From a checkpoint of a small sound classifier: batches of 512, trained on synthesized solo parts of chorales (CocoChorales).
Rows from block 8 of a small sound classifier, named by matrix and row number. Rows with one number belong to one neuron. Each number is 128 + 32 x the weight over its row's rms, rounded and kept within 0 to 255. All counts start at 0. Numbers have three digits each. After the name is the row's rms in percent of the matrix's.
After each neuron's rows are labels from the 100 clips, of 14848, where the neuron reaches its largest size: "responds to" is what is common among them; "peak on" is the class under the peak. Only what is clearly more common there than usual is listed. The data: synthesized solo parts of chorales (CocoChorales).
# gate: MLP gate (model.blocks.8.mlp.gate.weight, 384x192), inputs 64-127
# fc1: MLP up (model.blocks.8.mlp.fc1.weight, 384x192), inputs 64-127
# fc2: MLP down (model.blocks.8.mlp.fc2.weight, 192x384, transposed), outputs 64-127

gate.255 075:165084108132121144135116094131087121134080147165159128172079123046101116181162149092168164151146085175098083129129113198122154167087126138147140103161104147144126119128134124203123197146076115
fc1.255 077:162100121079221154132120072086085160091103120149107144083171139094122066098139105131085131110164148120062192167092126084131127098197170140152082163081113163035174149167099128086156127127114147
fc2.255 063:098119124110102151143163123118170137143124112118093173137170109162128077164122104105121092106090159137171148118164157166136192119157108124115105093102128135075098128190128104098142136194136174
responds to: clarinet; note E4; note F4; note D#4
peak on: silence

gate.98 184:092086132124136095106160103137098161130108132094101148126167196148081133156137157160134178139049141112111115134168120158165131159168116109136094165092134140125119136140156131081221153109031137
fc1.98 193:145200119114100142139124188126141091129135108133155102103132093131155089124137119099124090142162123143146132136133144098113136064110161144109204092143123119130142129120136119170076133191199172
fc2.98 154:116137118089203147180067156149129104140123126173123089093174128102145112132088180122093082146107123169169112126142101104170133101101139131121172048147155111145098129139075097135133179170138156
responds to: bassoon; note B3; note A3
peak on: silence

gate.371 178:109137150161061139103208140125204116141107161081149104183105064102128144159192110108106201158124078134136131125137137166100100124093049163107173152168140109136075155113135076191166133163093140
fc1.371 186:121152099090171147149038117085077122136132119170135150098162172151115142125037148180142103109133184109143102085120138103123164175147236102133090116111129115107168096135115183037112159055146120
fc2.371 176:139065069129120127123102151180150123124168156218152120106188156143090107146092130106115088048107147129178109102192116156107173110134155125139132084122156155061114151135050139079139158127108158
responds to: clarinet; note D#4; note C#4; note C4
peak on: D#4

gate.329 067:132108112047086139141112130093154045116146105188103101157188094130100134122100182151085062155085111088097100096160148158174161158083142138089145137142126118149131186149097055132071124165112167
fc1.329 069:151118123113095062196131134159118122108117169146142105119104128156166168137107139162133148150115095055145093092176094102139119119120105103126120166136137171111043180130163110090112139124160109
fc2.329 055:186118088072116089099111098127081131171156148151110144117164123203129157196205102114162181178143104101143115156084127151137162076158129107134130106165085145126142098123161105078106191117118116
responds to: trumpet; note C#5; note D#5
peak on: C#5; D#5

gate.44 087:159131102146102115132078172131122106117106136170137097130135157097158163083087125112123152098120147157121120137071194077134158105078146121174169114137090123151125156049055170150156140169194096
fc1.44 082:112117124096165120151129019126151177121131097135090158077197139118121112107089156116114116130111151092132124198147139173132095217122105107159110145088139152106068128175148103110143158119071172
fc2.44 098:077105090168103129114124112171162203149110105123047143104157146129084091156140139134126130131102143156125097160128167163121101110141036115130154095135153130107107176222130133123159109095062204
responds to: horn
peak on: silence

gate.183 076:106141060126141155119110115138103119145146195167131092164115179111095105115134133185151134158140105166137138125190171110121155087178130140114122093129148095142087132132151103114152094193075104
fc1.183 070:148123123145103157233105084094107164162084129170148138207109112163189190119140086138138100116093154165168132141126152107143119159075139157102092096179149126113183116139066219155110119140114184
fc2.183 057:119149101089200136116070146178087136110143191139146109124195122068116105096110169126072121130167152085120147109123141123115125118145148137106179120097131162149144137139115106112121133149161181
responds to: bassoon; note C4; note B3; note D#4
peak on: silence

gate.327 095:088166133085096151150175148141084114121186091162150133129084192110153118126086118113153115128197075171154145080080089107106155147157162145146156078077095075150139080104128157118090092146147101
fc1.327 095:082149150094096177097180124121105103138160105132194085131080167118142118143088087095131126186162066147150151117068118089098095152109182148108146098049124073155124111112107115146129135190165124
fc2.327 132:155128153122167083125132131168113061107145162113206087146099117164186181032108104140137138150157138137105168112181091088120114118158145162086107138119113136163113134092140159144088099096183094
responds to: trumpet; note C#5; note D#5; note E5
peak on: silence

gate.361 100:158118106109154139114096165137127098096126153193153103089109163153068152090110098144101163134176124107152124093127104154084145108155152087073108066107064176114127143096094187122069043140122109
fc1.361 104:103165025115114163117106145107159123158117147105109165121138140105146088146192174158144134096117206125093135136132195180133141149129125141160153145122165110090148143130145132099140177131095177
fc2.361 098:108122135147060083129143114062159194171133099118043144098050110147136137122130110143136131145103131123087138133084134108083126132156129138148130138156160107161169093129149100130120135077122163
responds to: oboe; note C5; note A#4
peak on: silence

gate.252 071:123125142088154161186123128118195107140117154118099131077133121130146149123155151167156125180150148124187161109108101138128145155150162139138150076111076172117121124171059146180146246092153131
fc1.252 074:113055106080068137121167113143096131100157061128145169162090118136107168123169164117153115118087126113123122087072107127214118024108176131141116094094121153084216103100097146116097136097132147
fc2.252 061:158132078132131137080156128204131112129133132102152113140093108127203128150127084080146124153165108171136117156167112146161163136195159139066128131147128146166161092137107123138065073129175125
responds to: trumpet; note D5; note E5; note D#5
peak on: silence

gate.370 088:157114141181073100164147145166183086101155138106156140182119124132104169142134116088119163176128083122127182112134123121125123066071080151094195099141179080125067178133109134217104085154135158
fc1.370 085:133117127217065133150105107130188096176142133089128156167131142118144071175180105119100175126135094139127111168134173160133124102098028128173183177120134136149089132122119120121117173203113111
fc2.370 076:144145130078116127102158079075128117107137103104120138088065111109127176120156100120151141154137120136060171127065159075121078134129137118105098165101121121171173113114195084142115135103152086
responds to: clarinet; note C4; note E4; note F4
peak on: C4

gate.351 117:173121143125203100152188144165148117092142162139136151116116127159120148097136078115095064172110124110124128140150075170152168140131137141107103135183094134131134170137089156127112132131137066
fc1.351 128:148112147129180098152149239149132104078089122142139073141096173173137139086131116153171099094177105057138167157117092133159147114158159108081111140181081193094202166116149190093113111108151089
fc2.351 144:141120105153255143146125129231109117112136152152114111155156131128133121127141089103121089100105132116137119113144103145151159131112115120126123106108108115121099134161133136103171123152120106
responds to: violin
peak on: silence

gate.377 071:096116087165139106121094208103097183108114116193116116158171088188088108184118137137147168123123128157053115061106166152085123182115125136138122119102143148090103135152171111079110115108092131
fc1.377 070:159133197075167142131092138158126170118164127135198179160119108066132183108108123082141124117081138145141100158112133118078140093068159103174159092142140110142122159154113104148129121153101142
fc2.377 059:061108098044128170106105161133149105109089165083105106072137108100147084136141157108110125099140160196141113123192131126157098132141149156164129138107093113139090128149106111108128121183128183
responds to: bassoon; note C#3
peak on: silence

gate.345 074:094115097110097124129144151096118158096143084186070134096117137098098149149131140138161103151093131121083101152130111148091123143137174114112109069127196123083150095126154097234156144157122155
fc1.345 069:096123103141117155118134114146131116078138203110141152124149127090097099178145173148138184112176150088124142062096124102138125129183087158138136134194184136152154172122125136135131130099121144
fc2.345 060:059123155097106174148209140114122146141148128129107100134148112112076096157139132116095056117116099155140137080098176125120143113159113124108142114194080068062111168145130156117110152127126125
responds to: cello; note C#4; note D4; note B3
peak on: silence

gate.50 151:115160042128077139127118194100159130121091084162148074084167128140120111125111167163125123109121170147146141120139165159164081088138110142110139120190114153082141160124141131139126115134093192
fc1.50 150:092036163136174115122181046145072146146154197120101202135106104121130126158159067090115126153123093135106150134134092132146154162079150135142137125088135128176105078150109107122155166123135104
fc2.50 144:134122120143153119133138131197096122090137167123160137131131133161121145140127103132142164095133142157167136096164111100123184114071101126134173167119146099123144119142123124135127121175149094
responds to: viola; note D#4; note D4; note F4
peak on: silence

gate.374 076:138070127114081119138115104143133182112165119071114115129144051058110173210154127131159201114127084153134158125125142141092164175150059143134130153107102154132057103113131110089143129159155102
fc1.374 077:141120149128170120106132108098137072112082145159103192170109108100138121182165116103117137116133146189087108117101164144080142133059122108171189101084104083093050135119067118139147146127128135
fc2.374 065:187168146162086122131143078125133152194140144152167144115074072170162167134113165087106182159180102105082161133098106127128097144152153108125123136126158136126146093110119099153154120090100136
responds to: oboe; note A#4; note B4; note A4
peak on: silence

gate.285 164:156136111068149135123133194163171126099090123150127087105193138183115189128111120164132117125169168134104137130132092127153140103172150094085059133155074169082143142157139201103091102093135108
fc1.285 177:161105151147138074145114116157111075083163148169145141143082136150147167099139034074149124155112064119107138194129044120133127104120111158106139158138107115154110125136119139153130122139154051
fc2.285 156:133103115115247169137131120209099133116111154147131120129190118132100111153139140115133093094127120142184146107190115177132152082123117106105150073141116121120099149121063109113165137162106135
responds to: viola; note E4; note D#4; note D4
peak on: E4

gate.162 078:054095173163104139148124206123120146164094178103174107120138120090089133132154152095155113141117135127193122098109124115144128171098074114103158157113117088144185125148126119231162138218103140
fc1.162 077:139175136134153128114077125132135161071144147108104105159155174172140138159101127176175094162116131184144128147094127102106166147177147155104046142149148180152146100133156162061072096091155118
fc2.162 065:100066129142106170155120188177120137110135129200133123107163112126122114149080112113123158130081119104162156135163147167091176122090115163124170140152171138136117135163132092027120131140150159
responds to: clarinet; note D#4; note E4; note F4
peak on: D#4

gate.373 082:105111174159172120132105134098151162144113093115129145117177093113152076133147154107155085160120178109114098182110099176086145119152161114157144100124168176091116125185129078126109195119137103
fc1.373 067:095142174113103159109132127141218081142115136125146149130144126144145145165137081154131123179144167172158149101176134160125105096125130172121069120155151076099128133185097092105128163123081175
fc2.373 067:064135126156070174143138145138148128150105135138144127105156158095153101155122163130159128165124120143189136139154197162105083102106138128131141145128107078131122152140108140122047145125152149
responds to: violin; note G5; note F5; note D#5
peak on: G5; F5

gate.367 079:130174125114186094171155105117119137135095092121080132099173054088177130140109074131136064170047136150098156143168075157129155159111150093186168046165179092121129191104095136126134188194136138
fc1.367 079:170130126134101120096147155090116165116105093144106198141090139115136135112092115111126093110143109050193157156142113159145186100096164104157140041106123121109153156116096117145094186141096100
fc2.367 072:194122171110159116129133161167116114159147087120118120127081075112158183069117126118115128150161139102072143154118083119185115174178104165127102104113163150149158095151112155144162118095100099
responds to: double bass; note C#4; note B3
peak on: silence

gate.379 074:109150053084126164177161183114093117146134157106110074088081141194121144131083079142110079146097099090093159152153147177166164138175146149165073047110089102157074191137150142129097127085166188
fc1.379 069:160138092069109141202161110139159104087094107123142125079100142131170018144174085150124149115150061159131133163105172130124144140141098143185118140134061102136089145126123134136067135103125114
fc2.379 052:111129151200110087160139107168142102130181146141130156147118166116077142124140102086177127065092168102085127143134100116143109197135152089116097135126105141170109077122089160132139136088075104
responds to: tuba; note C#4; note B3; note A#3
peak on: silence

gate.304 086:152086109129148105117199136050113162129126113118065147128146114141163135112105086195177160127148115111114130153098132166133149132127165126132197105147097167137141145135111091142112171119168113
fc1.304 085:203097094142151089115125106089135167128134111151127161075156079134135067131087108101121139111083080125139150158165088133140149131135089097181119103073202121112045164062140174129163116094194156
fc2.304 090:185106129145220092184159120159044110107172121126107104111121114158143170128140077084133154140119145061118131149129107128147149165161146091129091102098151162143149139132118150109146103131099084
responds to: oboe; note A#4; note B4
peak on: silence

gate.319 074:143134154122103135112108119116115094152116135179090113074131168122129164102110110129049108137173173195170106132107188156116140074162150099154076184161107185088161097061205216165127146177164189
fc1.319 070:110088225141117184120133063129141133129157100087156155113124199150130173194125094093072110097101119120112105099140162102154103140144142139088188152097104134165110096119081113196176122130109125
fc2.319 052:142135089109160108105090152143214146141110128131157157130118192108106132182127076141124173076113109167193108124139074127123122117133101141113158137147137131119111110121204113080130117115056110
responds to: viola; note G4; note F#4; note E4
peak on: silence

gate.141 139:080060098162120096085132111125125133150115140118095166114154138115118151169146155123142151153083114111107109123130134163160118190123104103143099158122114140168086173108121144108195152104053119
fc1.141 135:094090108146110112061119040153091118137121167124139201114147171109075172138145173138149171147112121115120117105160100157135166149134106066124109117102129137138084105111104132120171131121110123
fc2.141 124:163121107153041134086163078079121171132143128102116158113099117153095154125161102177164164102150179096127111146116160129106123130164128092144089184135137153105133118157165128142148091064115148
responds to: bassoon; note C4; note D4; note D#4
peak on: D4

gate.138 112:128101109057118107155135096090105134128153077145122204090141115093126166129094151122131131116088130113100082166125096158147106134143187090141139107158132127151109116124076100130131132171185175
fc1.138 109:122111140188122179063113115138102112135112147057125138168155112126192107178139166168133176109109139147133139092093168097113148163103098103122115125118157138117152134067150154043135133149074145
fc2.138 121:028101159167113205136186154109171141111098157143149075142136112094061101165155140120090119110130111173163135101156128127116136109111090127126163128191107091122136121170100111096085140155134161
responds to: cello; note C#4; note D4; note G#3
peak on: silence

gate.239 072:157104076172162143154183174090190167143106129150132127135138101093115097122196124078125143099150156119121121158121182182139128104128079115079113136216144115110158114107164115073135138155136088
fc1.239 070:093091114111183133123163124126148140150104109155163110140102098133109068129154129156228110101123169120011093115167160106119185120133095099073086133143073064089136183214126105145073127152113107
fc2.239 055:164153128172139116110172141096079144131190075153130133080030154072108138136122114119103141149144107141133109140095152086118152171145146116132117225086123178133181138133140100145168123108103110
responds to: clarinet; note F#4; note G#4; note G4
peak on: G#4

gate.362 072:069134154104097133125105152157155121175138105096125098104166064127148107161173105124066131099126088155116209146087153138095128134120036130100122147172133104208096171123113065108118148150129135
fc1.362 075:164105105095155132063136094114113102144108173151050174166110148118132136101126121121099153131113196138106077116145122124123157132170127147133124122108128128112211148063145158103097139050099107
fc2.362 057:166112125171101117123093113133140071145169103180146128097163099196119145096137123125101114069106092124196113100151131164106163139135161121104117045096096122130102151121162110159154134079099132
responds to: clarinet; note D#4; note C#4; note F4
peak on: D#4

gate.244 107:112116107107163083132149083124041119141171109115128146110123116046143167100141105100140082135061167124041152165100108171135197168150148134171151152112091095118071112163103108141175199123118127
fc1.244 094:098143117116116106120093091142137101156163139120122210094128107105158204135131171103117121167108092164140118132112157142173153122139161140152147169132126082099146052108118142148135160107142096
fc2.244 090:103107191142064163076165112080138142135124106101106217116156114169128059158184149152131078159112120172149125129120147144114104144092141119118122130176094130148116097133141144172130135101126179
responds to: violin; note D5; note C#5; note B4
peak on: silence

gate.22 093:063124096088129147129158150135130127041200163095114109083148092083136084163142188113120128138114163148151145090132103063052153158143183158150132092140146098116125111170067039103185123127121166
fc1.22 099:033108112129148119149173164150158217158151152135103099122161170149134127184091186120099123133131153174146217091143088146161146139158127153083096129132175072090126140174151060125142141097145170
fc2.22 095:073146117123170131123154100121157085144109132104167185150100153098140133134132170132147116163155108132103159136119135061153086160140099181154119129136140097161196078111175130138085118141165065
responds to: flute; note F#5; note E5; note D#5
peak on: F#5; F5

gate.196 075:116170107087151148076149140116129128129175131125177107087133066147115092211113178112107146102109079129150166143112172165100122146147148111183082115082139107117168141135148127155157110183077122
fc1.196 072:088157119121094099087133116118132131182146186132144166153127123106119114127083139101121136109079171152116138117097149095153109089131141091119145094183114101119116133176090107116134087139110174
fc2.196 056:077143100129151146080123155236071175197097101113181116147171167123136044179137119159130155105092078172133130122095169178084139085112123131141155086122107127181114162111109104117113095132115167
responds to: double bass; note A#3; note G#3
peak on: silence

gate.73 127:128055086102126105181138130105083138142154054137045122078102122105139115081096122105135151144127117097109137209119123170124121087119141131175154106108156152130093150152071123176133181145097175
fc1.73 114:108127150126064172073120133178147065146131166065167095165127038106131117187167160128146204120174086201140089066170153123112117134107055153102122174142129127147166101078115117122163109147113123
fc2.73 131:058124132131083173137133138089178143111112142146103125182145107089095079158171148139123115127135080210190124100126189141120154070088104162105152130191133073109143150155099104113114134163134154
responds to: cello; note G#3; note C#4
peak on: silence

gate.109 083:054078138102089137134179051117110111132106121121086177097117177130135090138085186129135104165095085109163150137084147132099085147109056052085134087154094123172130121130117096146178138168072147
fc1.109 081:176114156110159150152160173147149151084147119220135099155099094172144159131117051092093137062149122134202190151070078139132137125126165104113147124120144092100150151144147113145093090092188099
fc2.109 067:113165135074179148189119131146138039144131137143255041105173137105195097144124167146116118160156106124148112106180110086083161107100109129149188078077123119150126189106135119118135119123136081
responds to: bassoon; note D4; note C4; note D#4
peak on: D4

gate.106 104:135120129159165114077176102107131169092104091118104134133213096169122105153185157175206161095098182099109146107132154160154171122162104138117123147128108144093145131118218155076137095155136154
fc1.106 106:148110091137149141132160153136138146094096156083106138094177119159101148193159161158119160087119170126084150131183155103171179152169115080181112166113091124120107141107178140067135100095164083
fc2.106 102:169152136184182083133126118145115110141152153101124183111103120160151146082131073105126160154161109075081159131101074111137096117193124144106086129101128126123122107112141118157101105063153043
responds to: oboe; note A#4; note B4
peak on: A#4; B4

gate.104 073:154106161105092167147145154082035142120072088100112135162105169124105103080060121159169110134130070149106153138083140143148134165115100128200156093121161134149115125121089153082144177127113100
fc1.104 069:171091123174142134165124192169141148107154144180130138174185122177104152119124083108123117073127155127139099113132065157114141036133036124124127159132075175090139122122066125097150059117116121
fc2.104 060:084131118133108236139093142113121139159167140139099120092150119103139133166130178163088105110118150153160105088060169125097130133113133106112166165114128144108098088124121124056147175163048127
responds to: trumpet; note G5; note F5; note D5
peak on: silence

gate.312 067:090141153085071168132082159153137135126139125125140136124121130092136157122137114116112092069114153087115146122151166090062074127122108162164121148107190104104102164112129109082196167121112146
fc1.312 071:115136142118131154138149103143159077088033135113154134123076130138160117135133167114157152096132137121142136101111128156081119087140119126091112082116104141160191084114129156168071082097156098
fc2.312 052:125116143097082151137134204128155116164139183174126096117148116101136149153105160127073097100094102180152153110115225121137138076096165112164152142139159098144112203177102078131132128170102142
responds to: tuba; note D3; note F#3; note D#3
peak on: silence

gate.339 073:112101076116207117097113129138143112130125121129120102151103116142178104104127099150128105094050164116095181079164185075151090163170094148170134133096136105098102102160120096163163152162124143
fc1.339 076:158171116160159185133135190123102134062073160183063136129097117197150159165121138143147081082141157101091128099162082142075093120097097083114090122136132095086154144103174115132163115110109109
fc2.339 059:112109103151197151130119159175118145147142166143219131113176123127119146112155069123100144100166106167128097115125118155109160140170115098135187123180130137106083120144133134092097121062145171
responds to: violin; note A#4; note B4
peak on: silence

gate.200 154:159144156102110145142119124121094062110153137131183126185074147089124143121083102083119151131137072131130113101087144080123145132107173113136130165125102085155140099059129193145104128198231056
fc1.200 158:091098083132105109126162104155113197138124099154086165075203103151156119133167168148144091119111210106138157152197090188152105173142106129100101146143160173098104144189121076104188121078046176
fc2.200 178:098114118147075150122122120127147214143103113134046167127142125107103087171150152131130115123097119132144091137097166182127148123120072128141180118139170137108114148211144119114199134125053199
responds to: trumpet; note D#5; note F5; note E5
peak on: silence

gate.298 086:135155132170146183108125067107128128135137143153174140078133052102147151124148053127128129072117166120140132161163175129119131103186143132153158097127089118153075143127077133127134100108160144
fc1.298 099:132131097173090167134149122118158140077190058153127131068174137078141058137150108140126146105115110128143119088148164126137170139136156133129093130141150131157110157097103145125128061141122161
fc2.298 081:130083157140166095060131125209112097141115150115140137071092108159137139081148089093142151151147124100142163164133069098149110136211117138125080142122142133163075150123142144127105107087146098
responds to: oboe; note A4; note A#4; note G#4
peak on: silence

gate.317 149:091124171114104173096134157153144097124121148149224089110119141134124143106062101122177164107188103097192158109122076070102111125136141136103153090089105122138143111084127180104074079154192091
fc1.317 153:121114168107118144112169126145134089145130165145189095139088127097137132126084098108132139188157122136192178088106081091064110148114170146099165088117092116185148046102075150143071117167188082
fc2.317 159:130109138124206131124142137174119042063133183129255111135134114144177144121126129130134128131155137137113142127193065115162087121125132106111136123109093138166143124088139158131065120100152094
responds to: flute; note G5; note F5; note A5
peak on: silence

gate.56 081:083113084147132162128094162119121159085178132155137201133096112066152141155107122176122131212114123162169126121152173180116092137123150104184129074110064112140118104139095085111138177115112090
fc1.56 076:120074105166143130074099067151161108122133163131101144126136101122133088145160175148152140122123170147095162105113221154093137156137084147170141108119104166187159110142120169184127133098128099
fc2.56 065:165112155118165143110103109115168088093154109113117141116159127182176087127120121118054106153114105138091138148109092111111103176100129134143119171140132200155081141111124109131138134051150134
responds to: violin; note G5; note F#5; note F5
peak on: F#5

gate.321 085:169092115107141077157088136113148138049134099179160155129136126113159194071058067072089075130098115104152139121163109138152154120101163103058085103138079088157100093164119123160193138168134152
fc1.321 084:104139160164136145079145154123144084102118195146148117128137116157068128145154169175065143118125136155119094175143079132118116093137112128133140149121133186121200118112164184054129090131149100
fc2.321 079:055117166141068149131103175092179126127126145140130145144165127079113082182168116173142125120125069164167108095134171164136161082073120116116157120179121070089126127142124109129110152146128172
responds to: cello; note G#3; note C#4
peak on: silence

gate.3 069:105124095122074155169138126127099157124181128091090106119120102085134171152192158114152087123183090110167138150118138060120122115079124098119094096165142082100168126151205174156172099083074129
fc1.3 074:115076084100141093120133023112128129113134105127151127098070111151146100150113122140089142175075085061088090116118070129126152102111151133152122136160090154119119111114111101117094117128138102
fc2.3 056:152082117167125163137097121149125155126097115162175099124176154055069122115142166106131091127139076151131103133134115103141128125082122105174149122161090110147076135081087108094173120140116163
responds to: flute; note F#5; note F5; note D#5
peak on: silence

gate.161 070:081166162129148123110162127196151069140135130117120091119078186161133165142106155094092108157162143104142101173154183172145158098140117123106130110112124144144068119176109137162184114182148070
fc1.161 068:079126140151093059178086086150104149138148115150137163106156118144152138116137170168081205143090140103117110135131147114071110116102115126130135187158161119108120124123103141091164099082077101
fc2.161 058:055161130127165172132123154039121138130116126167102103156133145147050124164192170150084082094090150166121105069103144166083163150137092106162168161114129109097082124151100102127138174188088133
responds to: trumpet; note E5; note D#5; note F#5
peak on: E5

gate.250 080:137096101110104142184128148077113152121126083102111115074106150142159203137083108089158094082089122154161125153136125125104112125182162134128167032127168094109124147154071148160105224135163140
fc1.250 082:113099088173106156064140119179116148108017118068161122149142161117139166115130162150122174092145157141137106103124149061125127130120085142156108139115083124172114089110118108120134111171140105
fc2.250 080:082129162113038141129131176063145126135145138133125134135123119100069092152138141165120138070124106178160091091102192130105106063076122105113156129179106088126117112112098129084099139177113181
responds to: cello; note G#3
peak on: silence

gate.328 113:142155121095151168132144167170156109088120155173154133126148177148084143124110133156123054116166158160093081117110075130154167082186160103084075131141044131114146122154121179094116074075128158
fc1.328 135:152107145156139108128134163177095095069192184132152120150087082140133214133126049070161205119127078071112134130126061071098144131133112081132176157108123168116145131097134171146112132131137083
fc2.328 123:126099115142255170163124168174116116104123144163139112115170136132087118150141116130094122098104118165155098163137105160148151120107123101098164060130161136113117137142119105088147096141117127
responds to: viola; note E4; note F4; note D4
peak on: E4

gate.331 086:133143125083092172120152179121129101142160123143120062130210035134126179129148134164102139040113181100166084052155216132117121133109153104134100206157099127145145136125133145093124164150117097
fc1.331 087:080134109108112127100181092147149100175131069131120128134122203104139173136138129142131142166202104132154151138119096142152136120108116122142159064129121138135065102123136153130115107141168161
fc2.331 080:049130079131193108119100129100116107103097135138102154138100178101112006124137141117155138126091104152137138102096081102127149127144066179140145007149133097102112088124129109097137119124115119
responds to: horn
peak on: silence

gate.119 072:162142127131133173170141168074180124121103136143166117100208108137100169121088122138108130121119084116147156161131151111172106125115126098132113162131105129125143183113200182091139090125153098
fc1.119 078:129123165111120124130169069098140172124083151160139186190128108077127137071145096150157111138071145119134140129125119093105156165171112087118081181143100091124108122158102092141132158098213105
fc2.119 051:133160061117130079085093102151129076097152115160119159154138095123133135118136139122188137168088108141129142121152101068139153137122137126115155154103123103167115102080119112138108096199120094
responds to: viola; note D4; note E4; note D#4
peak on: silence

gate.223 089:139126120172050123150149145142149114149117129146117126171115084068126101157154090134170163138115077130089137150104174201092116121112047140129223219142172132139067162098120192197136116123163109
fc1.223 086:143156087125131136219117141091153185064186099156097136133211141164139115098123202132153116129089165093121143156132137083088117192165153147089077086058137133116164072122140113025140115052125102
fc2.223 085:147098085096111142166139152163151151123147143196103086130185150116083094162148104126146115119140134132218124132149177201113178107112119137156133094157183130087101143142080110136111144164071146
responds to: clarinet; note A4; note G#4; note F4
peak on: silence

gate.181 130:133113062162043118108148146094138117131130111136130150097127088145139090125149155119185199050131170093118130116134164134124192154143098172112133139079118140124103150077121180114149075113193153
fc1.181 136:139086073116078116077140132071139133113120111133160175114139126143207133093094106117159159045138172125110125101128164117148154113173081145149124144062111142131080148101158198115100120132161145
fc2.181 137:126130094178173097081149090147126119133141140141132181086088100153154155083111093086144157129172143104100172148163082103130124124171172133125092151075119119118122118092154124138102088096147126
responds to: oboe; note B4; note A#4; note A4
peak on: B4; A#4